From a checkpoint of a small multi-label audio tagger: soap at rate 0.0029.
Rows from block 3, named by matrix and row number. Rows with one number belong to one neuron. Each number is 500 + 40 x the weight over its row's rms, rounded and kept within 0 to 999. All counts start at 0. Numbers have three digits each. After the name is the row's rms in percent of the matrix's.
# gate: MLP gate (model.blocks.3.mlp.gate.weight, 384x128), inputs 0-127
# fc1: MLP up (model.blocks.3.mlp.fc1.weight, 384x128), inputs 0-127
# fc2: MLP down (model.blocks.3.mlp.fc2.weight, 128x384, transposed), outputs 0-127
gate.238 091:433480565524483512480507460542484532439557442451554499483551522552483464500498477544489478529501465506430478468508456420461579500495447563450515502472470469529503485481462551529528496514519499532463494541465536528488534488504529589552531480545499448420535534454580479470568438509473447444487525458515396455501484515459507495544491490583559412538517449483474554512461428498521466534448
fc1.238 094:491518501486548524531555479544464494519537476482525514459546545506516559534488556541464495438509449392459536404587523429499535516440452491563466561562493472485470564468477416505526575478474469496502480521541532470473516526519495527508499577487483568461497528472547494487573532505503587489448465494509531463462518437519503513548452513507470498463565439545458495554571521547445528546485
fc2.238 093:438450503516484485439438519548453516510496516520483492510528480525444492456484585488479537519530541469486493544517427406490507450423573439569507528475500454505524565509510530509500541506526446471536565495491405544486525459447525528510501412491430434488510510499420537524530502541489482518512424439463511512565446496408471570461466467469533474526459535472458501503478485558461448450485
gate.239 107:533506484490508513505458486487437454499577468524475542479481484581546493505496515514436530474521479546510515417526549409513496529420450424544504544511489539448478425441518454465549527499493593544478452426498505463507568503460554512525532427478491501447495474545569448443428423493482486532535537577514530509458550499494568462459462480475538435468523506508488451503510452546520472513473
fc1.239 102:479475530577513455482463483494477486473531539487472458488534450556534536543496528547463554476469591593463546461548527516449510500472527567518499579531596484498489546438585493459440455497442465475432474505582502489486503561530462447494496514527556489529517466506515515480555513496533511504475466513461475462520517580362514449451548463519482480474459539504460489463531523473483561513464
fc2.239 107:474471486444471484451467539473483491522509462479443518496517510437449549521531464493474413521507530453476471536520448476439539473547440608484543451562420508444477524418525440491486519451500439528522537541550569503472550491537461523500462539503501546495511491527564535468540444477481477531449441503419477475403465500492490516516515493527430452469532428586517500540539530540466506495557
gate.240 091:521541515475452468496629522554463456534502526490425560477507453541499459488513513537574526441479499576461500496487492581508465466531428447533502475486561522486475507549486477504510485496457526503495479554573536430518541492435454478493432550445499468468500459452540467530473474425549499471502557472464491499515486532496504559420505515465542451489531629479489557491486519443497471559540
fc1.240 088:475555475503427454554598537485452533463510541517549454477506467529517485511522545552500566492471427478479546448475503494487522541485501544533487514442495567461562541503511507491482489475485528454506560520597476424456545503491461476409600536529458512483541459515495520435372492537524521502492521538456541487540471458451507482452500479495545533476511504511543470554446492490560415459478
fc2.240 091:530516537529506541486472487591522498464496431613539574431546505550492519523493490537490470496403521481508568528557486552501456570495481448542538466471540523515497507450569463466549503539570517509519467503472491542582486544514479442454477419466456537527507529534509422455490516516505496495497526480585484500455471513455493511551453520516450482458469449557498557390471497499486490479554
gate.241 099:501502470522532532435462480513532508497450506487504526568611525531469544473467557484472538503484433487505497496445567520533528600535483430483456480523574519556535510553510425549460497446538541512513464515438544483510490490458491464473451450437516479510501468408599501541503561461511395539519510506515480467484512421515533575544541451472516444484529439477509518490489520511506443451500
fc1.241 099:520453513479584587464551483524510479545580482483481537503473480468503509509582473548443460497518489529518503476433441554454532416482504426495493451495548485503412434551579512456488498525530451542485491479510504489460563538517488486405559487484454530518489493456523484457435545460502502553552499546535527451490546506528443530483438537503510506494603501509598478559488501462450494511495
fc2.241 088:523511460537475577485535504521466451532438569473505469589452525550520513552526548460501585460473482566480578565491499467527546520555425488464500541466533499480498441511471475509478548457461570497532530460560472503494503411499446516520505471535540441504471513430525535468489578534523433502498475499452497472590520496498463557562464513484514424433545574482466514456551518461495476510499
gate.242 096:488509441494549452592585500473504385423464511537539518558468458537533498549504534511500486489577515547488520480498486530475481437521520500504424496553547528517516515430560518456433533460511485484531587531441524478484461527562523567466489515481527515487462514507555515454521495462468502533527538396535461500536526533525518495527579558522525527464418566529522513451464532515511553500446
fc1.242 092:487498564507444521433476531462532504477458477483491525406464537519516534427487481508488476477482493411551494547479551504492484492440457572474547563517508542490443458549498488491518460533519544560421489501446521465526529513519478431534574471510422466490499439512405499551432507478508526507556478615456543516485464418519423538484504471471469451467524568463494484509556487496457493492539
fc2.242 096:555424526538461485567513502544489512502531469507379581476473480455520472506443549510532418474544485548564533552491545466510516446456428497518488511445528460519452489516540485509484451537506448531499471483562437471474497439479594464519486433511501525544551475453458458447486600455430504506485507519487511468543506497556494436499507501503525454465562462497546524560526530536573491493543
gate.243 107:563486441491499527497540521491497514464590498520458515525465572457492496489503565449442492549461453529460521434513439491543550544509485498441520460530447492396503527443496499513472504541455494550516484460515383483555586510511577491477444486505490427521429584502540402521512526519555524541496534453504487460524493524490523447521541547535413470528487503470506545566508515488469500486531
fc1.243 098:493452542489567538502570437526451504583490454413453410480444471515564544527518529530504490506534461557499478448510544510538430520503439394508466494517453460509459425506458554501470534469499519511481488517512489389491417479467500472520513487480449475472568469480523554542522504495510498526448486524450513447474487592551473427483475509511500506476440456513492486555472519462528449529555
fc2.243 103:487497513542513470455540413499513578561532441433435573549503480458568509474562551542518491521510490502505461533521462594493472511506522518457545547518572461439447497492476555539545463515452498506464500538463523537515488460516503544498518489468420477490437418529400543510509562433451484477520497475520536460552516482518496500443476514475491514528469478510541404575506484478533523483405
gate.244 089:482446548546535518491550384568491476449548560489523483491475534480527507439527429517508437478481458582534515474482451529480511524450485510509472532554492486546540459516521500538472515559569562487500528470467509475535481493564411428493514508463510504527480459393550550459524466486455522507494581489551530552522450550460526477525504461546501477542534407503501545449548476477451430493531
fc1.244 090:487442450447487518545463511446445479526454460504469465493566432526481492441532595483519550577476531502428513539523575458531442453504511533543506573490450510448486525560526545416496547457420474549546461555465439445487536454478511526478546495477466494527553553582478543543494531509500508516521530481576429488518483488531540474533543541506495488457417518438480509505494534453491498493527
fc2.244 090:540532531485522496455549567511617456551495505466488518457493533460499488496469465505462515452465449485495500470565546540524515422472500538502474456545510479562498492475551447499490538475496574487475495481508541452563536560531532470497497580543450471446473608508470489543414460453437549531468473476533522480483504430514508490566482509543520522627510575536485515494513536522481509557442
gate.245 105:519553444473415534470535541510523515469503552533530551472506464508508524544531580507489461502550491494474445430530543497477490523541488530498493465531469542484530523450423463456501534540466505471429575450420472435473457506510543547545490508498443525481526526609466457553550438540535483469550515552541510498489518563507467555513591500497586507515428551451490427515566486502475484463489
fc1.245 109:545454478454516504484457532508435542503475468494530482493459458532522473505507555399525517458551557495516472537506476547474561475525555581574508470487447527436474521453450477526469553502477538492574446493545475462485553463494575545523475495565408509544544566492516494514440516609541529500526568453484537531498509508491476529508469544523591507497563519524474460510455459469533473451573
fc2.245 112:490480507517453529511520463538467477550482467529443569558517416525438494529515464555475452484463513535452444493552544426482456495499514448479466475444466524494422476540365518508438506492483468489422520461533441534458474470464495508460473499565466551486507531441536470437547572545481462498539496527539514495574438504539483578527484468544527561486437522511474503487525464526545434464521
gate.246 101:459521535481487525569480448487509645540499531535461464460528487457551517526492462505424483511475466531438479501426496530514478470546533466414461483530533472473507514550487528531515557471568534488455508513418511480548479476497451455421505619461505495504563518460447481546548428487519475512548522480518452492528538469467443467550537448538538469462526464453464463440530487515528439480516
fc1.246 108:481516442549452521459548509436567488453480466483513525453543541509482467522505532545470474521489517407481506489565446530510512549411494540548549497528525534532477432492508457484488421526496450549567522568564538518511517462487556439527503418466499531466454475476570506465413485544473555466507502488500561591514488504501512547416480483433435481568483519516508545536485428512474544498497
fc2.246 106:469482463455468509486514482475503520481530396508416478396487545455410512503507448514523506520512551495495482553453476512479425551526468534517523498490497504536521414592460505542463491512434470498516523464493474525546444502580417501520518505467511485525523469484522573431428466459475557509465584494496519488504525557426489537539530467449506520494527553494554463550456516542584474555527
gate.247 097:508474463472499496435430520486504578553531424509537489512473463521531506467499469499518518487501489581442475497554430530472533622569505517442542553510508537514539517489460513478485536513469460487516481538527458499544435533451517487515469498488465473486538520472467465519533543397488521587473473571583396489503444485530533548500516518541525586511460542493454512494490598530502547489452
fc1.247 111:545466486455490500435506553497521546557551513533520436501471473562527548527508519538420581474388500560503488478447428509543497516474510476493488397525485444543531546483407504503473459514562489524551501503510421468470455493482565523473468481491531562474428491483518515459548474495487561540526527535512496478470532471428562465466393532476560546516515495526448530521490498543455471481508
fc2.247 095:523535422499538522478431475504486456518554516505448476556489420545503510451477541555512504472458459504457488473484495495469496487626449491571443469541525548545542514483472447498538478524513523444510501448487530608421513485486534555505578588496449540556492481510520491542436500471465480526527488520505453459524482519447427517506514466542546494491496546498510481579421579472545447520479
gate.248 097:499469503500530505551392518513449485489502550501552445478549534562465512447528469546494460513553522553492519453518461479494445481539499478612542420473518475522522471441492516567455429495531500515528481433550527493547534511556554523421500476502477476472488571451508472496447489487503437534516582515517544542543509509580480518464473488550611497461508541488496448533528465535445438522450
fc1.248 098:451515516486518488474443559471442501515509482477549444499470420463453481452563527500544439491546574500398497410454457544481443535526523500524574527406423437516570477489487445497460461544528499536499555389516491499549471474499512484517514518509502473473425570449538507509472524529565451505460517536485495494537504449601489495523497521533484500496527555464519499526542511521447472528519
fc2.248 095:476585524465479633474468497431470500518467450468461492472406492484456522605461521527438537461504483555467576494441499507507471500473457534542479559525480443488566567443466524522557471462489460471436539461496481522504516507490520511452524473492505503502511470474559445533461496499507543522547515484516486373500449438481432472456527544493538526507556532463457458509534533481489458469482
gate.249 090:539542526473487517578466591466447460429519402495535418496550490507521510540506528468471492527434496553536524492411479498526511494447510532517511495496479485501498480448498455452503557490471495510562479511568503474435480488557502489484443537495506488549520503478511457477499580531463439490388545549470518496459480548536453474466501536518455535370552539503525519443437532534449503531446
fc1.249 093:558480492510419557461509528550544482466496495554527578505503495515534416478522468521576543525527480508510514527444485473498439453535475415578524526465462520472489434503557537529522449487466442514421529477557542440522464479545549480486471492396526501524481576535405448508470481499499466529535415514503479466491550511481564479592511525476471540480527504510561563469513477548496517507472
fc2.249 098:467495490535515520516485467485474498479463504460487443483526484394453516487515465551455435479557475465531498463470458496496487447455511539583440469530465505552460509411506539515526523510484460411453551497556417493489539446489424484424526561491498515579488496460510468545441524497479472496467548511538468464624508569475506517541472521486522535523554475449561450557471412503523513487507
gate.250 100:444530390496541515510491518474455487419480402508482504582444467536431492464455402441538427432501489541508592502537426421541518549530515514498485536481523501497517540589512528545474481510481478533464503518537503496495465479462450417497434468518503510512527509513528564508506492508482515499492471428560548521488523542511436541494486459458506455523493459521515405469502504495462541527447
fc1.250 095:560478447536580552560504460509454479441536514502409462547454538501507496500578498443508468492450569539539495435546435462500452512560478538521519537465528569546541510536495526479410474488482463535481531532467509513583463489524489495501501537442472516449557463568549538492460454533447528423461500521561473505438510505394462467541493543520468519481522489494529453477542541485466551521524
fc2.250 098:496533460498516412540543466464475508422540538506538502639503533577491520458434454566468563434489523492505524411482540505518509428465504475579528505498492507421499533439471443546495498476515471495507483491483445512528448574491436502500499453490500468526494426534494519508452472546501510479380512490501513466491510495481518476541424464494499507523501427551460511480505566541480431475531
gate.251 106:533500469485526554509506492433466489499515440494515527580604538455525451488513548505490477449493518499511530515536440420460486534504521454450494483515468534494477479471566562529502493575439471472477515552510485529512426452472372510434438450442546534511522536567578563566472499492530483474581474549582498469542524495494474490526425495526480471510516518509461495415482475481548504489498
fc1.251 114:459500559501506501442503467468503546514471489526569527492536543514479439497459562522443469392404523522497510513454462512484556465471428513470500531518548538479460523600518492452499500504567461533443451572505477503404528458464531522536523487505498556464530509480469470496526537517463520519495534479444476521605565455481460522462509502411531479568498523501435534550571542496465530442497
fc2.251 109:510522478574415561451498512508520501495499462491399531537420459535545496534505543539518526532590481555548543639476501431490564441500500503510483460511513456426560511445533485563447559509516489520461536469511519490545537551485498516498531497486457496476545499562496503493508476473557463499468482522506504500504434470477448534509557498531460512582499541489523511521492454467438412417519
gate.252 105:458500627459581455536511485489472511497477510564490540532417474523529562469484564493429533527497518502520415525478485456479499471510567563478482454463443576541483501568496456483513525522515469558552488520476508449462542509494427534494539453486552432453427564513486495442486487456510500527435525549527518535519552492531536481501479562585528449537568523451506522491520530504486503562467
fc1.252 105:487509579484484446482492458434432546492552504529540508472461439487459520483566469493443457566515534475490439556500489491526422470469458556462451501425514500505451457542526498476452467547532484458463462520433550495495544529471528547515522519479415479510456493487422510511536532427531470539467510535545482539427525496464455507550449492584464487518590544462409499503541458469456529537524
fc2.252 109:535472520484540442418542473474434432497506485553510474422498553526552506462535473488469513450527565546586441473506556435526494602503512487431538482473430521484555476495418491515455518500513488509526454475500474528443553482439546500452505492495519528436583454560490458477493567446481466556496485500496525472515545530481502520525432522494431413480456519513444510458514460511453543524475
gate.253 100:603478510456458447563542444488477466464474459478504519547510523491529586535534505494492426508434445490444454475519515474436470475470478493500432453402464523527492520511520488529494452628526511485537536437486439539487534472591470448472479474434469493492459503545502545481547499493442437503571469546514441542539499558447483537493482485461495527477511474506544515437541545471495495524554
fc1.253 100:623482478403476416495493493513432475496504419513437542489487557550489514533448516499448520475421446512459451498525484492420472484521514521524472455481471539515488482520499529527472539514516544501512548504525452475535546498615508485524467474501485491415504535455496474400529518535456472492505436535513462480496486516476469603525492500512453402505547467534481501422486493495503449532563
fc2.253 104:519471494434443511497510502502508606551543463431556555537492560544466532585552438533547545510510485482587488467562452508545387440494534498407487456453488474500554533478500483526501542502457458469455516458524509498490432496522447487519561543427541551549462510475504485525534560540497477429471471508483459493546464500485518454462490518499497465558532488533519533514508484529575460523552
gate.254 113:503498503477460490493469478416528544466504453477557534474571507509457481475468472535511487555541495458516475486501499452499520571472545517485440438513504528574421534500509486486440501476498470440480466461392509500541439509523446533493440501453521563575503509536502495573542512540491488507453509522584449559413468479447603500485534476455521463508488383466467514545447540543528522529500
fc1.254 108:550494488436481546568547438551505468498568465526407480535492507527507554472475468458462539434453524535494498566493489583514527468502520498488539509575476426456531502516521475514514513474519577581586516521595492546435531468505517465484515510563483533390536467495482468457473462539513516442517484479485530490573530478470434498518496520521489492524498602495491492485492418472487424477495
fc2.254 106:445504491455424492527469503514519534524516542497513566537481537528502533503534501495484488467439521468526537483525471396524513538495537503555484446536499493526485455450496514531464535492503507553443433560510487520581459560449462505434566555569518454419466526491509514507496521491523460525537368533430513491433436479553493508578457517526470478525533523482422466558538482451489423499560
gate.255 110:453479499551430508569506527465525513518542516482517466474409447511512515589553560489519479542488605459533461557547505477444498495490475512480514480487591503501497546470472432558553540546523578535531517510505481508498484550470421578539501561519504499552506444515454515492505488417431421497551486550556417487500481463529475490483538493478492498571491493574544537519458505462477513552523
fc1.255 107:390485520503457528494475551514528480513529461413500463466457510537536478527460571478578516591480522502499497456487468462503531473457485528494502498538482493540535516479408464525552498544505522499485514437458462553515498572533514553438524530432511493452583492484477556519594482427518501525591472499528467476518451475522434488526563511475478514546508448489548543525530516427476451589543
fc2.255 109:516516537462547488521477536524443557474463422447537575480524468542516533542554592517539489568510480432531508490454567490524532498513429567481535511490502466547486423514591482533521508549433589533498496555478476477543506496466467464508475490458491513439562550486424541548426454458484493557495511532508491526487482504549477556454542446553488568461520522532524480493531430516453501442514
gate.256 116:428521423461526547524513457493499524470575461502523538506494561505557534482498494430457480516523494489499501499557559485495571506444473464483482487434501548497512502435494424550525558462489550477459496430467548407518502486555483507489499593513481523460454452498491513471504451547472514441493574452479496445512517511465507426532451528494525594458589559454613485502490461514510508529533
fc1.256 111:526481461538433512485504447427473493458508471452487525474606505548542518472477494476480551437476463530523470556572410495475494521509516502599527530463478540462535502528520432499476482480594553534498503445461487515468499539545500448479407495545474526513505541474521509515560480517493548475499431482547498563470510510542448638503522556516489427534460521554452493535500476546481488472460
fc2.256 109:508487518490500512492603464499472535530458515555550511521601469565507500537449432528538501492466606574479566515504464477479504559461503484482560558503493519521504513549518411531474517515484475544503463512482561484542485490488518510469509547456501474532529461541499489469559523499554479530538475479502483468518533608495446525532476463412556412467510484482499579519588462520397506526516
gate.257 099:527422514470539531545487557538480598541521502454498536486454524490479538450512482532508527540489440528538497456492492499486506509550493502495540433541482567462570408516520511502468440514515537515527503441448585482477545534560439389551484486561513455451468529519499491483448533480424458500424435515515431506421411571480462497553501523493528509439501511499520519540461484473517493459510
fc1.257 099:506527460456470563504490465513511463563498504498516425484432538490589530411545501450490522565485513493477491487540498430426490515480383524495464480595464562513565492486502426486491465567549517489524463474453495458488524478454459448432451509523499462459499501508457482477543456456544502526485455456480482494441488581499522508567518558539505505523433539577549530477475515456524473540562
fc2.257 101:488534494480460538467480546517504486508554517468481432508473512483449518497490494541479526460445552579558574470410479494519479540514473466350496509535424515501458546532521517576527491494451478490407479451508451532480524468483522446498504522503547442508472511452443521496446461420481422524448494560454534461495454528500474512530480457466546472541543413484550491456499494457474457438486
gate.258 099:486521503468477474523471537522454551534526540468530519476514495429490574515513516512549571453489531495417524498479454532538504501468599491437521550448455487442480482464541443533467539560464501501467440483543516539503504470492525474441505523526462478556468589484549419479463527538447508456552546441526538482529475521449471560475497537511532455483467533436546468499578486463383443530447
fc1.258 089:484479465494445509510537494443466510543411445556488473491541520510548482476424523500453507443460487491550530505534584505510506466507448473476461477529512551561520471548438523525574478479526415523487566502441436501473508587482469600545488482503500471498487453420450509487521461500457499458454531480492548409471521532457487526500480486441559556493458488528506516494496483422592576460536
fc2.258 098:510536455560559453577567452502479541515512545520453527479494439509530466489444467524508528548539480463516461497470536507467502518445547482513462541516512463541521447525533468499469495440522457486528537535479535485447492486427506523461537541435481565468546512515434472433449491520521535495529564470505539516586510520534465483432444429480425394465550457494541458436432528555537508539436
gate.259 094:384557525494544542522548497431494609441536490534494517455448463535488546482469514484504544555461487484538502525498473557407499546541446442490473530521487526505454502497567527527417462499490443510460524501509505549459504506497528489529568468462519447524434478467445520540536523514494423434526461505482530511476553452480474539494608514425520519431507521466475539479514501462579519530535
fc1.259 091:436485556533530545516517456460425497474476519559440474491447480462622480487544534516465467475541475550495459491489474500500446462538516490574467426467533477575515427518546497520473471459539470538497481497499460460554518568545475519378510494519482438470537438536540524526514446477499431512518536520488519454474474501448507572513516505539518575550472442494419460496475550465503443518532
fc2.259 087:569510540435510494503528449498471518470534507552444518549464468467504463461492530533521439449574497496514476486526537423476509483561501541487512453447468560549475498476532454438575416502543534481393453498517493537525567540455543529461476476489535528495484465483516526502489525563553421518496507499542466493477545451483481443573603495514513518414504518587465539469447481549456504451525
gate.261 097:567494534493503536522568478530504447481466446395537500441511537546507471523522485498509510452402518538443501458466498520536537577578478535482554444513503529517517450514454494511434466463528515455426479494466566517460525509516498485460502549502459542533597550496451509442493495539517535475463508434513532490534515489520532463430509575510469527460534545475504541442474547459562415472413
fc1.261 091:520489511482516469501489447438469485528473488412552533521502591524487489504489543512467465469433488442589503498461492430418514475519502538469449496549505452518601498465502499491547487463416504578449451495451525513429476498530485557499419551518451460605465511464456504515509458527519520424461519435476441527496530507508509548486504555507455505505483427501467500498476538480560412476491
fc2.261 100:431442509505478438526513534504425549428580551544488516450540442484554511495534517472507582494491509468507546518541573460568467511440463474514494456500446437435480514472463457506527527483511494453443560442449515506440453542516464541502534503463482531515488501503533514446577530501563481518501553456521531435508458544499547433490461528497504484453514494568535485480488479538600453596524
gate.262 110:463538480445415418494584521533511506538524535575415487459522498553481463449521499574470497516453463492623505507518492472498457456588536520524508554523505429493511518488482558467492481582509464499506465461536514521522476518478508512507473505475506514461498491544512531471502477485522511437482573502576527559428489483465577494487568538435461449527477486546564553470509409511559482506480
fc1.262 110:472498434522455486492476499539551471455450425532474549444452488508456552549408524488551506451506539486527459509477475521467506474483499576488505523456445547503497543469484565458506422462556561545461485502549475538535488476499419504495460508516448516465507503418424538464554541535477526465485557457579513512524505502554607499578507452478523475548414501510441451472549474509484457503506
fc2.262 114:534450547520513530429546481491439443460463499533521549489512526511527483549532589514529492475556571486597495455409466517519543488532491537506508519475520430503405528447461482511497508483481512466433590503527508549483422434569515571514494523503398529542487523529509565508467475513444481508472466499475497561496509447516472515448496462433502536512551561449465465494466469468451549484545
gate.263 092:529487463463526431422513503511573526485517460491485529556524429451489528479437515508494485431485544537483414450520541440486587560504511447524494434498522532527461503530494552545432520559594519467516484495477497469506450581470532480529572505478453530490522490539509436428545537482518450469549505487549510551525499496527494438456496465524511511491508455495412565512528517567540565501581
fc1.263 096:519487548452574444507505503506477556578479525500493561508494442434537454493436462516492498424504479488441540507532492477471560514511475471484513512497464484467559498492542560492529482486521456534449512503490531526461531426432465539531546467508558536544534571554564600456495487478504602556522485411496516450485511484468497462451476431451516506500558496535452502453475574469493434524581
fc2.263 104:471428447616521517553508476489492560529587481501520503574545511488449481466515509547471529489484537528444477523484528477469464513515492512521441470536516480462515481471404503475517534426492462512570452471417471527580496466540617545576568536486488518469472486528504483469520540538473488487520495441504450449517521403549474462588497458501479499563489470514516492464454521527441482512489
gate.264 119:558459485498518485518434516509512514491428521432464494462516464474542474481501481512440569430531512517488519470502509432517512528550473486507428575482542491522535467530543452561447440485405552536451531500393548535526536534479551549510514477488448540519503532455499471490471466525430543513510540547466489491442482472517569448430493457487476588490501511523441526408517452549505541485421
fc1.264 113:580500426504521460545517547510481535474433491486422490472486483477510468467498491550588536503502521540477487444528494450496556564552418549522484559509512450517557443577583493542476451506463501517469529527502487579455405518509503567484504484483494537496493467510461463505515533434531532496479498517422467513543508491603496453475500460459456490459497464501400512413526462571503513480506
fc2.264 113:493436465539519500583577507519527517525544523531549547536459476534462447560481514547477427503512513535522442525527486444518496498520530517462534484451549432547473511399524481524545428517483503468520537476482534572546549498555588547497555513458485477487515488514508461450412467474455504473534562510482433500468437433435463515476531499500449485564457478527518561467589457459489455505484
gate.265 105:488609485469544489486509568524516499473517555486483513546511542529447502478457552459541448473502499455430458505498553564531428476492412406546505426483559510466562492522485523526525486523481515527495473498478485471524408616459462536524444507451521479412504621486469449494508495513509542490506539510522523469455456514421511509525544568515474543505487469487481517542553471524468481532498
fc1.265 089:434473530481513551457485450564553443504454447447551444573506562489458553537473530476447488465474494476457477455551513480456534482497521507528514484443449522512548514502434516453437522446517568516517535553431490511443494508524443486516470547555491494496406478467562548548537488495512576464530505514395500465500496543506489539520567427507498482475478574484531463462476532524416438493465
fc2.265 100:428508438459519446466520464535507524503476521495534505555456494494499529516514478489584546500530609389531494500489533521453470591523555480570477400483491541460474563496511520546561508528497534526478521529475508553520509517473564512517420568483468504518520472491556447506526473517491504502518485525497573516489544393444484495529576471529490499455416533537471503494491574486431502436495
gate.266 111:526505565477438576526464575515468534488477488479465457498547536448488468470538496516407552546405545443526484480514424480505554526532536587523464406503489528508518508536431486498543480541490540573491429528548508473462541495504538447537452400456462472456520520536537484485493505456503464449503483478510470468435537539520542419518513547477506470505471519480492555446473483551536565506538
fc1.266 111:428470464509449464454513418476542525539487505460474456562451526518485550556457561513523491549365470534478501403507519563505460507454460565481502489527618501471503415528432495497505486509519534528450512504511554504499472522529462468443462504449560476496529509498509521500485514483501496510460520510430507504536462519598455474511493525551487517591523541543552435550526444499493544517511
fc2.266 107:486524546531447487563522572525478523459520450504431543445534601471528493377485543528512531509501436440486452501531555532515438449553544478516595564476529441508499481516475529519463474537462478520506561513540546541449420443479557525535494517524419562570520509481512475539506452516497522529484495565463500481454499556467466500470477480514449567458492551486553485488485454495515533536471
gate.267 098:484558438551505565499548489554546484564445478595489531540420495519527500499540509521514581517471517450443570489540504485494453449511566494529496479531478505466496476530612493544491548430436522583448502536565524440484464527451539524478532495459506508498541503438487534493495444500509476448561517529465543486463480518535479514537523540530444511483574468439449471455599476520511472467478
fc1.267 098:503463532483555508537554547439477477455523516493461484509472404669516539538486458548612479519496481501536466475510539482467511569458493517547499477532507546509462490517495506463472468492560484452545518503445532482532541531551477566477478482506496493573487483575489500531505546556474524451498579587417542456506506484493469521496500517567558459458516464490495469491568535487501536560517
fc2.267 094:496508472480507468497489445524504480537481454542471605554444505557437532463554491595532543517519509494529523443504500433439495428514503461502519565531520460509495504525520468626474555471506525519459548487535479536534482420482538449494471517484553461528500398531589511504440480516496427492521486489515489436487490505526507507494438463416524572514411513471452518506482514501557446472510
gate.268 126:455455494592465474465572477448448555455496512499493546522499510469477512509519477443541447480501521510505623536482534479506468497552486508541520533455444471457484485474418530539547428547515458558493428479466468575547527549546481492463446496503501466575467513466478571464488427564582522487489503478538499521468507567474427529492491466400450499455485487495486495476518526428535494503457
fc1.268 118:527501421473492556579487561540554519540512512540503508476524535500539450427410583542510538514521428554427479504526525520494431498474559452446452532491459445572498522507477525454484526457530469457443508431465549515484524508511479533521559484505432500441465519464470496460497458456539485509441526460491493581538483451542524378529434514485492554457527538547523475512513506541486522497534
fc2.268 114:435531506463439501508516451536513553550473427545548465550468449519562453496526536528478544483452517432567418504497475495515463433494523504545523479409440458486467485555516460503501496549439455517513528513478520527547545502483560584539534570538483595545578555511535506511468467459507542531443542495468476503512464553492510517486522512506472475462491518532480545594475523466397459506490
gate.269 095:561518495459489552501532482487490482482487487446504504445455484537519430507508496577469449425494591501439536485502398543453524489438502522591469516540525532528503526491552513496480523546528516478497426468510491529469491560409525484450508386575440436531474474552444540518517488550495527515463501526554519506461438446487521494482513521505548531489587580472501514566457499528446484520525
fc1.269 095:509535554477584581493504501461439443501527519508398508544492482579522486495461457589514535520439553500550566535497542491504478487596524392507522499476526527445473509549490509485504466455458544518506490488424514470476452443466495508530463437539486504470547473512482530422564539568453548550506562503572477529501449487489447509443451546544479528532493517441489525489487505462486521449510
fc2.269 104:490487506510528435463480513511467549391562481481517533490505477496485502484517443528439513497444476460494475566508411474471510522474500526461445501493537415437526506551446496518491565450495476503503495502470468471521504539524514542555560545469497511541593532536441518497491543464463553541442460454475456578533498503459457532541548446569543458476448546530494396566533471462540567543540
gate.270 101:470559508522462514519523536477489456465523486376528451534523502522542478468545484524432522453524530464552507464538481507543494499548536509546571549522485499521509443430468511578485491501531525598529545534521511509446517553454505472443478522444529559419585531422508423525502479498513475496526496496551534402469525499491484495534524512574487542479533511504598457469493514461418506488442
fc1.270 101:470561510544511497497474495495468538483519465527461476460468464486442526464498521439444500558422529445546516520475435467524501503448522538532515496572483494431482485618465541465472481534491498438486502462453516501549493532443538469548524453451525441516523474545463533446523550563474480460486496480493578492493457455543473560568475424486558549512512443513464582554445556430566457526519
fc2.270 094:560493546457472461446478442445483458535532429472467558468462475539544519480510526437446562512539457541485562459556502549429491508527508500500531499514473520579483492461522422508445466427526520498510517533525510514466489476526523503512400502516468504447520521591519497554534496449485435485541440491588496591491524461486507516575572451488557519562558499547526501480427525497521470525545
gate.271 100:556509488508493437526484501479537598464430479430488509514505567523488579573479510504450535484450491516513466488489515504542480488545500434495560488547472536489607526520456445506530512517481558445535507516478504524557530519540438444462507548420541449488444494496569523519488570524427513457466484516426513514483559466537502518583518550476499479482486455500464458520519527610421515464506
fc1.271 103:462484505479542499433500420540575505537498510533485510528462458507498478515509537483455485506500475472512580473573444559432570487550553557464499495568480534501477435499467486433586494467500400498520534459502511531493500467524447464437565496549441511407517453526472530515459545481522473531494561431464441518511484457514461462461461446566523479500443562425544438530522496504504487524474
fc2.271 104:576443535511571493548448512450515525546445571528590551517527485473478484501514415492423528516431557548507560494418417532490510536463487450443476555533524519532491459572517502485459523543538474464499496491468485485548487431462484459525520479456596567498487490468487458569460519518478494475468510574474495534516481467459499500500465532487437492460580445510489463443513488429472458519507
gate.272 100:526474477458511541471556460574559516564447478500536474468487505519540543471477462474484510436494511481558477509511453452486544459432491553489456501541469557602554474467505490507475581535513606591563484454518518534462506501515429468501487473499526378526491499486438502503501443444545489533511483492522490448482548540578522441539545536534557483502487432500465443496498547508443509476479
fc1.272 096:474502528517499450464568543478492484495477481498498436426480470522411458496512543494446464459458499436533545469430533475528516454526403547504473493474486471490491486499474534510530471430460540443394453549489541479552538525530482541477568552450445474544524476543483543540582489441497465470588521446550476473570515508559503540498470483456521495579507519512499492451498492550564546560472
fc2.272 093:507432520401577457484440490542483470499542478452509537491530558515445549520538517509596547550483508470544418527547533453508452490528485578492511442510544498451530503499456458505538492521464529517480462495544518500431533517502506419501471559479482469436543488522503499493486508515455536539543547471522471561585608432508540422505489534552515477500511505482544478563535551448481568483525
gate.273 096:441462529492483518521540526515477517471485576437504498536480602455490497494562532424460530483483485515522525485479575584554503490479507482539437466569529422473489466456549444456434513473520461592501487495443528562523507502566520504496543460553448451476547540486470436398489533494497444499427516488512501519496468500508489524548514494457515511431476506500443522494522446511454414478417
fc1.273 102:500522430521546466501479541448473483462507475568491486485464543474459531521513500544515511500530493568533457575528540498547480509597454410449537504431487442459516462549477494468530486537506542455543537488460504503538505476448482597486497459523506501493439497483466511511441526425397443569479445511455424414511513513530479500513464479524522514584497567447556531523574485518479539482456
fc2.273 104:528486501513523491483505515518543444582448497461452478517506503459420518533478527563496538464576497514517511521535533516457488417458501545493538411511575521464549494473512509452468501513529434568503435519549508447509536521615591477578487446559532408511571520456507513489537545518480466476492496472523540580468540482510482532555512490510443558470527537437533477520570518527480503482471